Weights of a small self-supervised audio encoder (BEST-RQ): 1.42M parameters.
Rows from block 9 of a small self-supervised audio encoder (BEST-RQ), named by matrix and row number. Each number is 128 + 32 x the weight over its row's rms, rounded and kept within 0 to 255. All counts start at 0. Numbers have three digits each. After the name is the row's rms in percent of the matrix's.
After each channel's rows are labels from the 100 clips, of 14848, where the channel reaches its highest value: "strongest on" is what is common among them. Only what is clearly more common there than usual is listed. The data: short read English sentences (LibriTTS-R). In brackets: how many of the 100, against the usual share in percent.
# c30: last pointwise conv (model.blocks.9.c3.0.weight, 192x192x1), inputs 64-127

c30.62 110:134104146082155138098120171015087194110055168167129149168043124155125070150170201164168166203066133146130154143148124082077142144191082105082174080140122125105132131119154126144081140120090145
strongest on: voice: female (95 vs 54.1)

c30.14 100:102130129138158116081156092076128134133107182084132143124152132090171094109149132163152112109155083095113169112155080096082196059108117080144088114140155119108039139127078096156129152176113139
strongest on: voice: male (100 vs 45.9)

c30.66 096:115137133145097054075132137131092175139115155105086153132152065116101158118091120140128129084150157143100107106120123136111138089149129112121091093112128149166109145080104147101148174121139130
strongest on: voice: female (99 vs 54.1)

c30.20 090:109115128120116150109139123083162118139171113089093092137188103115158135121144095156106124142105079102121157128141062122096131121093145143129106118132112112085072152131149146111154184143105115
strongest on: voice: male (81 vs 45.9)

c30.108 100:142100093169150111112141083123127101135143123136119080160151131155128112136113132148173161101180116136124132134137139179125200164088111136098195156157124129123203101127091160165130077108137083
strongest on: voice: male (75 vs 45.9)

c30.119 097:223107046162095133175103130118175103132159092080107062076159154145127163099128121119100148106147113132104173126122137111091142076130126081148135145173159107109167090126169158103114113121151111
strongest on: voice: male (80 vs 45.9)

c30.61 089:172150110152101065116152120101154142141121134163161182152104159151151133124136100133104207072149122131095094113078120193086129136103154138085161130119129225137151156186163141116094156161105165
strongest on: voice: female (97 vs 54.1)

c30.42 104:149182059171127101058133103149098140125145122117134107100186125143145179123152073161143130128097160112075099147177066156163101173107139130145084142083150135147091113094077140125162165074138163
strongest on: voice: female (89 vs 54.1)

c30.147 095:134134107129115179133150129106141081069149130105114107062148137113147110150162110149086164147170114158060128119127156060120160139149131118106162108117154102066086109095155106149158127108106113
strongest on: voice: male (83 vs 45.9)

c30.157 096:101095143126145085126113155136159142098098194088107136081158116123027082115149105117127113106096162163118112128136137082115134113098108152128138081144128154133092132133132142157149158137117103
strongest on: voice: male (88 vs 45.9)

c30.49 093:126177107190132127109142136072127117119126148173086144152070121143122107125144127118146126147090171155151155097145173126157168126102085147147142094167165131130095142162142102097119122125186161
strongest on: voice: male (77 vs 45.9)

c30.7 095:197132142160133098100113128109108179142076112079107088195135141130134136118145140153117092151134050122154082155169180150129143124101107127139120140154094095100105096086061116119133096184126030
strongest on: voice: male (77 vs 45.9)

c30.122 091:161124061133108115120127082081103105121099120112129124141063160198123147147109155164085166077123095122166119184123134114080130104119128188113133161084081164071119103159102151110115130098128145
strongest on: voice: female (98 vs 54.1)

c30.133 096:138149178178151084174110135127161146134112129153136105158080109093087177084155130132128151113124140136155119164162151141142104160126127130096111107143145140167153097115083109106078139150124101
strongest on: voice: male (100 vs 45.9)

c30.150 112:093164101096123116186119083146113144094100130115101154160128170115112094104146161104095131183108158102070085120127162088155193130093130134177084076116109122135157125078128104085142119123085124
strongest on: voice: female (87 vs 54.1)

c30.167 099:162159097149097115154104113059132087116101143135135063099143129089124117121136160084161119121096149135105096092154141093066115138161085134096120122079140074108145133173146134119141137128107179
strongest on: voice: male (86 vs 45.9)

c30.155 095:145105150086114131125182117079158129139075083125161122130140104133127121109162132151140156138142107102165102138130100102093160127133142094114161095149155120055167044091083150086106153092118144
strongest on: voice: male (79 vs 45.9)

c30.2 112:125058117169140097135100108118134127165154154141106101187123120097135170138125142145160090098161149123115103099109119137144189078151118148016119107160148141118194104178157154125123183153180115
strongest on: voice: male (92 vs 45.9)

c30.33 098:134088145170114142157172145118114139146147088135116135119090147139119143115159137141164126092150071123158107150167126146179099120134117147094123158183097112061146056125137095097033174160131094
strongest on: voice: male (100 vs 45.9)

c30.82 105:151156161121122080142125137129100099140123128157156154094112108173148108109165139121134127111139105157149128123124153123136114141157128140039150121131054195062084045162086088139066139131119062
strongest on: voice: male (82 vs 45.9)

c30.165 103:157189122137142135103140142105135114143145094146114132118134094065136116079157080079132102141138177125158115162091143116096127149105163082200206128089202121099130168144122142190135147165179122
strongest on: voice: female (82 vs 54.1)

c30.111 091:143139168093082154099120092145133107104130142144131185096144108138092132111160073092159154143148090150093137118121130076107164167130087110144118110154148153085138105116109102145088159122138157
strongest on: voice: male (93 vs 45.9)

c30.51 085:155121115103107110151090102072091122122148100161158158065083177148136128114140132081101175076111172127122170150014142164157092143189160124114136076124098160160104129156082128145083091143150085
strongest on: voice: female (98 vs 54.1)

c30.168 101:087138101136119156049151128129104123113118142059159198156115122152114176126133109150108154127105116168146135109164132153114112140135132149161090152131147091144173110104107133063128154174116068
strongest on: voice: male (84 vs 45.9)

c30.137 104:161133191132095159182156109106165129131154142136153143152134117143179152128144173109131103173122126069156105141096145122130105146138154096114188100127131166049102116108066099187101140179112123
strongest on: voice: male (98 vs 45.9)

c30.4 105:089160140139135160122104124113093159089163032086166077164157164161136122115115151139109165134113160076137113118099144118141115143076134138080091104168122164136161144125030103146124177150127068
strongest on: voice: female (99 vs 54.1)

c30.95 095:156164078127106139115115074077109089134118101112153126076101082127141120127147134142130061100127104154121105102026159140150174108154133107166133114136102132050140143082101107137112129092120125
strongest on: voice: female (89 vs 54.1)

c30.136 112:114135126116127120119079092116168127121161097129151107123137179169147067102157156101161104165155125108154045089100110115099153141090124098137135110127129117125127076159100137096113127110130115
strongest on: voice: male (77 vs 45.9)

c30.104 100:176158155115149134145096135170041101163132163187122116080059099202110066117148089133142070192131174159206126126124122129136171153158128124102104148131136097123195115130092138117108116165119088
strongest on: voice: female (88 vs 54.1)

c30.114 104:176124133084106110106067115162154136122095120139166113152090125137126091067139113103119118100140159149186127080124147110119129129174132157141137109148093176179130115142123091076115161183117105
strongest on: voice: female (94 vs 54.1)

c30.29 104:128040128169162172142135119098123158085153190146124145090151176124133101144125136155121140095142138129155143105149158076129132069080094080103117149114149110125143108095154135102172061097113135
strongest on: voice: male (88 vs 45.9)

c30.161 096:109157128150132133087128119087087161159139159097116142138139120151156120144142102121180069149136163149140154121178028088137181082132086089085069092130114123115144121142065109108036146164112127
strongest on: voice: male (95 vs 45.9)

c30.123 102:187106142128174104092083150134090122157109133143100108109121194156170169131083169134136164109160116123127081158130109107078133119169078139141137149128144102147060112092087132082166111056132180
strongest on: voice: female (96 vs 54.1)

c30.110 090:096113165109142169142133106106106108179162165128116116104142144198190141185108166148094114077142092123048072104087150175153156135144167185134154130124106110079101105093135115170151118063166131
strongest on: voice: male (75 vs 45.9)

c30.57 112:165085134150131135100124111125106151153077115128121085111154130167096172112203146166093151108127102091088124139175114105130194100203123091085089096074104121112127109133099120115079111149172129
strongest on: voice: male (98 vs 45.9)

c30.81 095:139153163104148110098097130161096105133101136102139143120112135130149153071117134097158109156119141095165140140132108091129142110137121140124164113125078155115127089123084130189147090128096105
strongest on: voice: female (98 vs 54.1)

c30.10 108:110115158085120133136166088095110133108140133105124169141150093117106114156190120144082089125113085103145092109034153128122120144057153101177147143083159128133137069047123136116138071168099192
strongest on: voice: female (95 vs 54.1)

c30.52 102:133089165135140090139156169128114123195164131117131094139137118105110172102170098105103129109134161099124110180097120120144166151107168116153160138117126072154173087104129154143092141173177162
strongest on: voice: female (97 vs 54.1)

c30.1 108:193126148146102133150117114156146141130103123133140076120121096110080186117186101117108100150116124093121148165145133105134123132121142092149078093084099103084091127120052152092056134117174164
strongest on: voice: male (73 vs 45.9)

c30.132 096:131145065074065091132132130093120124162145145093150150125130179119153142108202132042097113118137125141136138184119131169109116107137151178127162135086073155100114161120160180181109170128171118
strongest on: voice: female (99 vs 54.1)

c30.41 089:154096095115150144069167094121125104115121110091118125126142114176130112119168095142112174140134115110133109159152094137095134160145108083143167151127157083080083136112087110069156120137158126
strongest on: voice: male (74 vs 45.9)

c30.153 108:141109150104137149133127116079111204156144085161109118130111128136158175153137113159106103065154114054141166067146112105085171081191160129080110117103118158167083142154116098152138114119166102
strongest on: voice: male (84 vs 45.9)

c30.94 108:107194103102134145102146129108125106121146066170075122138148179149163129080196094085132136138143134092144164133118079074063134130146147132122099132136120138157127122169122123107119149158159094
strongest on: voice: female (86 vs 54.1)

c30.3 091:156159146137116110120161126099136095148114126158151167120132106088131116111158123105107121139141127135104141148144149119122178147111136112102185143111150179079110097150104138118089192117161130
strongest on: voice: male (91 vs 45.9)

c30.171 102:146124090166122086121166098164046119108096127147115144076179112137144109084192149145119113175150171098184113125120126102052113082114146123149148141103115172125108199122098160168099156191125084
strongest on: voice: female (92 vs 54.1)

c30.90 098:109141195148184124118109170119069128192131105108119111138124167081132117072184082085146119160141081092072105107129137111215105034134142090089189089128165119186095155137113091094125215112157135
strongest on: the word "i" (45 vs 18.5)

c30.138 094:105137147083146087103089123111120076113056128117118115100170132119100118100166128129133100096131106116196174149181129162097145096108136130153161078194072121150091118111133095144126151128106086
strongest on: voice: female (97 vs 54.1)

c30.149 107:154142128100097064140120104157110087161127190174178199149090155165207143134055151092132136165139107113086086154134172124130115156137094138135153138097149139147105139136105156100143123072130105
strongest on: voice: female (94 vs 54.1)

c30.26 091:101123178111153101147101171081124095166101125136107101065038170135128135152066140110095078069079111141120109133119153159217143078167149074135084126161161088201098137111163067062132123148116159
strongest on: voice: female (83 vs 54.1)

c30.151 102:147134094160126131127112144093131165115133076146065129061186087104121082089166132126163099197098055121133147172135134100113170112114123094073119067102150108093162149071092106093114116145168123
strongest on: voice: male (74 vs 45.9)

c30.100 097:140141149134165103104082145105078174168092182156161125125200108130148161132205173142134122119146145125059126157144097075098159134146089130084153085075132147138075158112089097148082143112104188
strongest on: voice: male (84 vs 45.9)

c30.117 103:157103169097151090121056166096144123129095104085122038156117105115127075092091139117110117116093122067166165129183131146139138093117177117137127094127129119126116130118146125059096108100132140
strongest on: voice: male (79 vs 45.9)