Weights of a small self-supervised audio encoder (BEST-RQ).
Data: 26041 training examples, 148.9 epochs.
Rows from block 4 of a small self-supervised audio encoder (BEST-RQ), named by matrix and row number. Each number is 128 + 24 x the weight over its row's rms, rounded and kept within 0 to 255. All counts start at 0. Numbers have three digits each.
After each channel's rows are labels from the 100 clips, of 14848, where the channel reaches its highest value: "top examples" is what is common among them; "loudest band" is the band of the loudest frequency at the time of the peak. Only what is clearly more common there than usual is listed. The data: short read English sentences (LibriTTS-R). In brackets: how many of the 100, against the usual share in percent.
# c30: last pointwise conv (model.blocks.4.c3.0.weight, 192x192x1), inputs 96-191

c30.11:142118109154060134143166119105117087138124077158111123126148128100123130035136136083141140070123160119103129143114105125149125112137126152078090176158133135167154121123110149117120124111127171114090142151086140151145139138118135112107127154170116168117081140138120146112153133101099110127
top examples: voice: male (85 vs 45.9)
loudest band: 250 to 500 Hz (29 vs 10.3)

c30.146:098106067117139173131133123135117111120155121172129113116109118133145175142168124188178139151140138180136120108103153111110173132082102110176105136134123097111128126085109120138122127162171102134120117125148160114111067120114097115152115149118189129143140100106124127144113117106172122164
top examples: voice: female (99 vs 54.1)
loudest band: 250 to 500 Hz (53 vs 10.3)

c30.41:124089133110136126104105154128113099150173094126112134130143139114110128151098155128159128144133152100161126137142149139137173146128132126146118118124128139102147168154153152094146134141155131108125101090148119150146088114119124125177118129115133137093179124132130171156148094112128145173
top examples: voice: male (79 vs 45.9)
loudest band: 250 to 500 Hz (28 vs 10.3)

c30.87:075160139131132139112138115119098142114138153103137138129147097120185162128106144100151153084119154128115134085132107124152091127090116107115073139115163116118156112132167120130139118151137158119133137154124139119137133136117154145114193100082130111105146161155133089108130157120111142134
top examples: voice: female (99 vs 54.1)
loudest band: 500 to 1000 Hz (41 vs 5.9)

c30.135:105124104137128124101107134107104137143119129156142103104152098106105139151131128158140120167173118100116125094182142104164163175137104137131141144147124153169139060130113130138172134107137130109089133147202115091169163119160114132149134079101123174099105165113122098132144151127106148146
top examples: voice: male (83 vs 45.9)
loudest band: 4000 to 8000 Hz (28 vs 4.1)

c30.13:137159148087104129107117149166127119115094141096135109130146162081133134140127106111122138114137105128121136116145135120139128166155115113128152087128140109135122128136068082136146103150106123088111124132131149125144140151136174165074124154151076169117117117123110119139145137148154172116
top examples: voice: male (73 vs 45.9)
loudest band: 4000 to 8000 Hz (31 vs 4.1)

c30.34:119109164121125107121108129130108155107120143137132116153123132141144095125150108090135132129138088137094122099150132111166104075140103148142172116152114155102109177149153124140132115131120143093135105113108121133136128107118132132101105110115122109153137128123139113131136129158156144133
top examples: voice: female (99 vs 54.1)
loudest band: 250 to 500 Hz (61 vs 10.3)

c30.67:152104148099086144159161129123129107168096105137156148152147129131095109136209147115113145105129081172105134138132111104138121126108101100096141136144085144121118137089109143150133137105133133153124132143094078101129151148149132092173112166161123102157124147183112132077159095093091143145
top examples: voice: female (86 vs 54.1)
loudest band: 4000 to 8000 Hz (88 vs 4.1)

c30.49:147169090099128106111099128157173086129126083152099123121158095088116091138112138173114148124113126131117099104124119125148193126135152119161079138086155124139125167132143119131079119154156110120143126101160148115133132151136126111129091136152155139077152144139123106127117096099068152115
top examples: voice: male (86 vs 45.9)
loudest band: 250 to 500 Hz (34 vs 10.3)

c30.147:131095135107124135133110129172132107085118143126143146121132121137149140144144129097130152149099145134113124148127131091125116146160151110130118131153147107161138125119151148152154110085108097082126164171157153096139145148178138168149124142138134100126126093106110126096107134151146167154
top examples: voice: male (90 vs 45.9)
loudest band: 4000 to 8000 Hz (30 vs 4.1)

c30.28:116110140144139177144089160125121139092138120138133096123150135151144133141200134138130153082124112130133132121103128117151141126065071125135115123146167156158179118118123080140095157144136173135118100077140117144172091110110151131090127178167166131079158155083101194123130124128133113136
top examples: voice: female (97 vs 54.1)
loudest band: 250 to 500 Hz (35 vs 10.3); 4000 to 8000 Hz (30 vs 4.1)

c30.37:124143128105166126144111125155154169143143174119095155111128040151111164085105171144138121126100101162141138139152116128132160127104136148122099160155127119065114125189123138123137125134122142127139105095116115122125134148075119131131136136095133112152165127132156139124114154136131137127
top examples: voice: female (89 vs 54.1)
loudest band: 500 to 1000 Hz (35 vs 5.9)

c30.164:170143164099134130117128104129122104141103118101133142114153127103142112166159084145151138104133144110152115164112118128084147114099069130143098116128137127166125102158138110163143143069118123144105106116136106081123119112137075156159072084112120121165144138111121167169138139170168167177
top examples: voice: female (82 vs 54.1)
loudest band: 250 to 500 Hz (35 vs 10.3)

c30.91:151114126130089126129151125132129142146137098085151147122136123128129075099144121127132150111130128122115098151118128143159112168098079127105152112154126130123148113141129116152138101127150070156074106106143115091110144168164152139094098119130083147160096110119142129165129116152104158127
top examples: voice: male (81 vs 45.9)
loudest band: 250 to 500 Hz (33 vs 10.3)

c30.76:102143153149114135133154107172152156106140089099106114155136132138149091129144127084151153098118136104140135145138143128163142114115120131135115099119142110101109134134156109139123087162117090105165134119063146128135137137141130142117116069111102141138133128134148132148110130131159120106
top examples: voice: male (90 vs 45.9)
loudest band: 250 to 500 Hz (46 vs 10.3)

c30.27:112152112157146082128182139076138119130149090141171114096111125141142085121173109171067117138148159111108125124130150129152144094122128112157123109182088124143108115136147192158126147093140105154103126126141130073147164114178144094107140117161116157141111154111125091113140091139108126117
top examples: voice: male (87 vs 45.9)
loudest band: 4000 to 8000 Hz (29 vs 4.1)

c30.129:142109117106120118162159133134092061157146082100092097095094132133135094106075147132109143141103138131149166174126154124114078115109160153100114171164128110155109144121136147086134166140118131180123121170080077164155107097112127125114123088132142147122136099156177136148150111130121121128
top examples: voice: male (84 vs 45.9)
loudest band: 250 to 500 Hz (33 vs 10.3); 500 to 1000 Hz (27 vs 5.9)

c30.139:148132169171104100111146140082129160141131103152112117144127112142105143095122140133129128187142117095126122124106155100157166168197111112120130111144127135138103096130136199121132103101089107111143118142107128123160171103125124127147161079147111187142152193136175118123111129123109132156
top examples: voice: male (81 vs 45.9)
loudest band: 4000 to 8000 Hz (29 vs 4.1)

c30.85:121152122112128124119163153164118128103103134098062088097149093136123123142128156114130094076123116104146129097116119142148170129156144113125111097160134143138105120160096135147152136157145145134142128175128122157131161133131113131139119100172150121144098146118129128151139156122137159150
top examples: voice: male (94 vs 45.9)
loudest band: 250 to 500 Hz (27 vs 10.3)

c30.82:158116091120127169142077122150164134096130107107122155144144126122124118137109104134133144140126180153136114160157161107092121125139102131174153128186137128088148130080124170171147108127152144130129098121169097180169107108157084124105130134130159090158104146129127144131117141115096086107
top examples: voice: female (97 vs 54.1)
loudest band: 250 to 500 Hz (31 vs 10.3)

c30.156:137109109148069117142118106108101150103129103110154084162134154117151128129194141116148138082149118084105109143129138137098113129113109120128163104184088173139132127077113141097110106104120131111133109093122146107135154130123130123129099133112088130162094134117089123137148126151131143085
top examples: voice: male (95 vs 45.9)
loudest band: 4000 to 8000 Hz (46 vs 4.1); 2000 to 4000 Hz (26 vs 1.8)

c30.40:113118132101118116143123143112112127134159108145156145113078127096121122177141137157113108142124159110071185145129102163110114141113116103153130069132143119149143153157184118083107130160146105124139112121099125138154124157088171166140135161115132092078141085109135097125121146139163104137
top examples: voice: female (90 vs 54.1)
loudest band: 500 to 1000 Hz (37 vs 5.9)

c30.109:068166128129172073164158122139147122162141170147106147101158117137122120161124107176089122087103137126126116124100110156103122108084153135087096116135124131118113103122126133148104158138123084152126085087085110121130156133094145123100110147132143110114116135103124114094120109123103057121
top examples: voice: female (94 vs 54.1)
loudest band: 250 to 500 Hz (54 vs 10.3)

c30.47:101087143076124086140156106117120141116131143133083154144112105130113107142130151122167124131109101091120158105142118142117135148123147103130130150134100105121107114128186147093175125130130166130092157143154113134142162136196145106154121120089139143118132108144136130132133115122133133132
top examples: voice: male (92 vs 45.9)
loudest band: 4000 to 8000 Hz (43 vs 4.1)