Weights of a small self-supervised audio encoder (BEST-RQ): batches of 384, trained on short read English sentences (LibriTTS-R).
Rows from block 4 of a small self-supervised audio encoder (BEST-RQ), named by matrix and row number. Each number is 128 + 24 x the weight over its row's rms, rounded and kept within 0 to 255. All counts start at 0. Numbers have three digits each.
After each channel's rows are labels from the 100 clips, of 14848, where the channel reaches its highest value: "loudest" is the band of the loudest frequency at the time of the peak. Only what is clearly more common there than usual is listed. The data: short read English sentences (LibriTTS-R).
# c30: last pointwise conv (model.blocks.4.c3.0.weight, 192x192x1), inputs 0-95

c30.3:107135180106180116184123100130128127127114153106108125161131142115144131149141154113139145149141117149169104120125142115166157117110100097095156113119160121171145121121102126115111113076093144140139105104126114100093124114119129153111150139063164130118172126129114086084080137116170129099
loudest: 500 to 1000 Hz; 250 to 500 Hz

c30.44:104101105086131128114098120104149121085154142105109098103144164129128096142105095092163143105169114113086124125165125100161138123103140103125118095141136166126088103096164121093152159128131112118103142144133134134148097114160087106157121130208100090132091163148078143133104128128106121104
loudest: 250 to 500 Hz

c30.145:119115133117152116144149127085107165165117117127115101111123118151143105104070186107109155137129116105108045144085142160095048135153115134138110110116115111170159110135122134127095113123155123125074163124101119117140104115144133119139082080100120138101137151119132101100090169143140112140
loudest: 4000 to 8000 Hz

c30.55:110115090127160144126145116165145083131134147124137130087128111096107146101117124091113116092130126122132157138106110137114147135107105133127094093083155093101134153119134144155158121130079127142171121157178143128136115114161115122067119137123118110122123139093194089139175075104144162159
loudest: 250 to 500 Hz

c30.101:114105157115164132141114076131103151151084122152125135137181122110142150155105135122145132128161134117182179130123127144154135109137141135134140103099133071126124145133132137130154149097163123119129150118104171166108187090110108087134114132120156102156106083096136121186109108124124101149
loudest: 250 to 500 Hz

c30.186:163122131139162137152129087122115095079155184176084131100085140136108099131115135141092130101127126142111166126161114133169142126088148152138139121115139062098080104143129144129142148142135131100112119112111132131144140090137093126110135125165122074180135115114128112154083119159145148125
loudest: 500 to 1000 Hz

c30.42:170132119139124110111129109143162094106121142168143125121085136130105122142155138144114153172126126106125136122134166127109082160157161159122120117142156134108120137118098178111139109131157175091159105117127120113110150121147100148138109143136104114068131067088088165116103110144142171131
loudest: 500 to 1000 Hz

c30.187:094152138132139102129093118153107140088121159160127095083110147137112101099128135078116133110121110160112106119146143145135123130085115160121130135154140150113120120118159141087148121108124159123116172142117134107146118129116122140112125110084150142127100119097147146107170153148173152143
loudest: 250 to 500 Hz

c30.182:140089142146148117152118138118118146114088129126107107145113164147153143137115133138120113124110128128105138115131159132162126112056126155138119135090131121068126103119135100134136101096160148098139098139132118161135153098158109117163154123093122081101125127097128154106127088116100125147
loudest: 500 to 1000 Hz

c30.80:147075124129146118112116112148136098087138150119148075122143138135127090121086134093159098142116122124138117140132128132126110132092120149148119124110112118163087086163131130137150191149149102147151150085104116138139140150124149129093089153128121080108118154149094110107121134126127097120
loudest: 500 to 1000 Hz

c30.106:110075122096122136119102105145123126139139101149154156146153186105120138147123098163099094175163147191147111123109163143140103147134142124141084127165150107139118134156103151148117108105183138140139101105130122186125093140121112129114158137146139119092183133135130129098075116132137160057
loudest: 500 to 1000 Hz

c30.137:118146112161105135146148126126144095107174137109140131111117113115126115142136111103130128139125140139162186139117113123131141127095120133094126134136160133078118119105114107150125127123130141130127115080136158157082146139089122140139131133134149074093145116147117073117170114098087106103
loudest: 250 to 500 Hz

c30.185:122119087124137121130103106114120169127088148149113142120089116103174107149118137151168127161093136119095123135125181164160091092142177151138156092134090152141137117125154116144136139116154122095152125159130080144129119106125123137133132147124094170148130060105142138179111162124118106153
loudest: 4000 to 8000 Hz

c30.32:113143136113093093102125135154112166133080119115129084122171113114112181109124118109130103102103090150120129134156091137113123153104104139109140119132136111115176159119108129108098141133091142144107154105145128126116133116116094153125091140110148121131122144124138120108133124161175122149
loudest: 250 to 500 Hz

c30.183:134150138117106140118139121135112088154103134148100149131070110122148142127164098138102115102139103102121159155163143123112114109153185115161100130149110144125136155109173119110135141095131136120161092122128129151081153105100180115108150107117126125134158145140147140152154116159135129097
loudest: 4000 to 8000 Hz

c30.89:097122134116137149150123091088155120129133155122133108130099125196113144110113152104127116152168144123119074130136089168133093176098134110137130131119108150150097116145113131129132110129125111137121140092100119081112097178092186161114120077128121112132104134125105125117105141152143126090
loudest: 250 to 500 Hz

c30.140:141140104115127118092093127158132144111114118111125158103143104114116139093109127099138135145100131149174136133151097129127088110153090142100145124099100153151135104127083188132103146155181169114107151109149105145148111127142133097090106107103132144116088163118111107114132136144127147172
loudest: 500 to 1000 Hz

c30.17:094123114116115120105086113117077160132123090107112142137137164064170170149112180111101163131123168108119160115093166133094097183133152128116080139134145105116141173138139147127096090136065114153136146116142129131169114146136151100150094140114112147105163096158104100157144088137117129149
loudest: 250 to 500 Hz

c30.128:111112156171157114101110143135114174107135142141084154138093133144128122136167108141128094140116122163123120115105137151136104116089125100103138091055114109123092128107109133162127090104109155104155089117109118075141087133074156093116145112110124113154135121149156152125116140092137086148
loudest: 500 to 1000 Hz

c30.6:152095117121147150120157135153155110142192155112153118099065113126127119138170100121156113139140135125116162170153171085127141125147115193154124145122124160086123145144117103109119149113159103123129118113099118114120128184107114129076098104135114109103125160131098101157100118096086100130
loudest: 500 to 1000 Hz

c30.138:136147143131115154120139135104116135131122167108129160120151103152179137105137176112154146127124118151179085120153134146123125166158148156169115110142153154134137161146212113097158130142137136099144110129157121112182105108118121137142121112127106130163138127098095127130140164137162130086
loudest: 4000 to 8000 Hz

c30.61:154113100065123118113110111143143105113118156099152117124138164103064160102165149089093129112190090133119134067115131118138115130121072072117116111103105107113154136093117141111114118124161138162129162136117106084114097135143139088122129112173092095105152157159124138153134129142108150118
loudest: 4000 to 8000 Hz

c30.167:102142141091165118163121121130109144128106144098091130130125120133151156119161118107144116135133121122121107120129161123139125062114157095127135117165141120153170117104132103124119139127116098115136111115130144099123119083115105115142126171133154144099192116131166108129102102092137104138
loudest: 4000 to 8000 Hz

c30.149:133130115137146134126123118147158140099177156120123091097125107119145075112093135100103117165128157121096127098130129100103119142077194134140109081101155129154130168138171146132134115123132092122141136092111092078092130139193141131138116100114118127143150118148111129112137155125137141126
loudest: 500 to 1000 Hz

c30.54:141062106143121112091149120102168150132075122124130155146113087129140133117092144125167154144137137114117132137130135118100126132125125164086176120088070102125083147136084149151118120125126110143135163098176120120131097105151135149137103089138120109136103137109157169153108137117142097126
loudest: 500 to 1000 Hz

c30.84:082145124122160120119125071152142129165110096115129124131109092127096114112117119122026076110119129102128163156127149110107087029144137142118110140132140161134136124113125104158113110147084114126107130134150142152081095110114125139154143105100149141159161131123127153112130111133165156114
loudest: 4000 to 8000 Hz

c30.69:121099159110175149148110095112128131090128143095158135105130124112104108122167107100143131115154124114127132143116167086127110124135109125121143118095118111128117135151104151127105109167130141138082125164134122193167120142146088113173122133124143101143129167096106121095121135124143087149
loudest: 500 to 1000 Hz; 250 to 500 Hz

c30.92:134109101147154126114137164109114113109089135104130117133145133131133113115149112118100127147120114146144138125162089149114135140098215151126117120094150110124101114128151145102133128088092147146161150139179109171165162144137125121111154123111146112136140117128154116079126125113111119126
loudest: 500 to 1000 Hz

c30.151:121095132100150104106096158120116088137106055137181099151080126145104125142148144149111135151142103147157179126163140135138113160099159138139142120128174116140134125104120108140099095080132153153127112126111122131123159129157071136122129116110102138120116148144141150128102143114107138125
loudest: 500 to 1000 Hz

c30.190:105094104127122130138117152162122094133148132115132119108111149139108149134155130152136115121127143127165133124168090107120101125111103114093145136138143113173084134122100113113140101097110086123166139180136102105109084104098089127066137130085132140137095133105153132095090221109086114123
loudest: 250 to 500 Hz

c30.111:123076101113115102112114113102126109109129185112155108107088127123119126119134115115138121117108127130118124130162152142141126148133092139097126121103104086120122143143142110090133124156172146103119090124142136149121171123109106084107097124106129076155152135145075068122173099100110136122
loudest: 500 to 1000 Hz

c30.9:136105153114150121143143144143102155126113128156129107142092120078139126132114149113173160089078115133143088128098107135149080128127127136119113145092079096109124118134136111106152136123127123083164133162118134114132147105152147151121137164137167104095133123120142103147119126112143156132
loudest: 250 to 500 Hz

c30.7:126099142153116134127096138140143139085112103111096123139139141104142128153104162219109119163192162095126125077114138143159093151106092151121181120160139103113127145159176131122142136095180128113121096096169136111151171127150108154138140137101113117132149096116102132095117148129157097122
loudest: 500 to 1000 Hz

c30.184:125094125118122146111125163133092131118106140129142139147107145106115097112096140152147135123149155125083151088103184140100100131118095141112109157113116132071122137143130099112125121076146124115130151142134164149146111142115146139099129162087178105113118129090136112110182093174119188092
loudest: 250 to 500 Hz

c30.107:129113147093138130167149148116152109128135103117151117139084140094063151135120112152124130158122115122145139136115113112109131131097183130082161111128161117130131159167122168111151111115136149120127146131132086141127106068137106123130142119093138126184071175128154107063160119111104123170
loudest: 500 to 1000 Hz

c30.45:102145105126148137139124127123137139125149134139087102142119120118166138121139149127121144120109116141105131134123163141120111138125129154103116218133106140137111135135130102138084094107137142157164126123133142142117122128119123121086088172106182094067113112122124129093113147098146150129
loudest: 250 to 500 Hz

c30.170:107139116095068138069126092090112111120105147138112124133142095120135147126138122127106101119086095103154104119121100117109125088154164124120159157140133127158161113136111127094113166142117106151137151087115056136142112106114108116129121106129108127151124132124143121134108118140144136123
loudest: 4000 to 8000 Hz

c30.5:096186151143145108170107062116124140168108134107127143157173127140114144132108126083109086154109089112125118108130095158088109136120148085166097112089116108143117131085158144100092139123138142090128161159095139088091105116140130123140112126110079121137141109122132131157119105105111157167
loudest: 4000 to 8000 Hz

c30.172:133131157120172134118127172131153181115126117111140066106078146157138127199120155144202153132151100127139104135123145128129128084121101096116091105143111118099123121160129158089110109110150105134108149153081139100124098126121130116089105124129087132110121142166117117136111131131121109149
loudest: 500 to 1000 Hz

c30.74:109091112194105148114110121171095142181149093129148128111105101132156132102089150085161176117137123104136132157134131152115122125156101095153102122155137093102132117148145134121135146146140131120117104103125074132153134152179123129139098071149100105109114113146064119158137159128130126128
loudest: 250 to 500 Hz

c30.130:117146165135157106168110076106088111117102131128103137108119141113136128113166169118106101099124139115075132117121141109098108106112148151115100133160147117092127131105171093105158086127085110155128120125101134141085118101113146144127123095116142128130099140130137131131152117103133141093
loudest: 4000 to 8000 Hz

c30.93:077173122169130120133110065159118162099140175155118169119120124149132142099118140126140117094148146143126133117114139154150116159100093110118103109155129114075090161142159118120122132161127108114099111081161174108140115092123120117118122100139112102094142138144102102069097137086144119124
loudest: 250 to 500 Hz

c30.144:127135188087133083130148097126100154143105114144163096131123098117107156112117143093147108130084106120172143120133137091141143130085130128101145158110107135133071118129089145137125129123161113120110148122136125121139111127131096086136118085178134125112084129115127113117123125152070106162
loudest: 1000 to 2000 Hz; 500 to 1000 Hz

c30.179:141155128083044127146125094150136113111122110111128104120096111125143115084112127112088157093101102129116129155119123121057110139083153121105114115143147107136143120152114118060131074135165129133140132153143121102140116121124115143152169133137124128090110131104154125162128086138106163123
loudest: 4000 to 8000 Hz

c30.16:153102152170098104089144102137140129163133126238166114138162109141163157104163089104144138117157095127135144066110138101094089161121162161179110125112105122119090174140089132125158150113123157093136123146141123133109121126144116140120134071134105122122114096153125109098127118132119139125
loudest: 250 to 500 Hz

c30.133:085121126138162140105158123165075175124113139113151148133149170159143123123152150086190126113130123157126092161112138160122148077138110132126131154113122160136185158126092124120081074161138108130118101088101139100150104142119064091152115105151122139135123161151161126153119142121098107096
loudest: 4000 to 8000 Hz

c30.46:105149126153134192103123123109118166131100094088130130150135153125125147123152167094134106121151147126150100091118163142131125166161115136144106124122152154095098120124135146119147095115082120155131132131124142192144143163097106105133127142165114108142119134118162153116110101139157125137
loudest: 250 to 500 Hz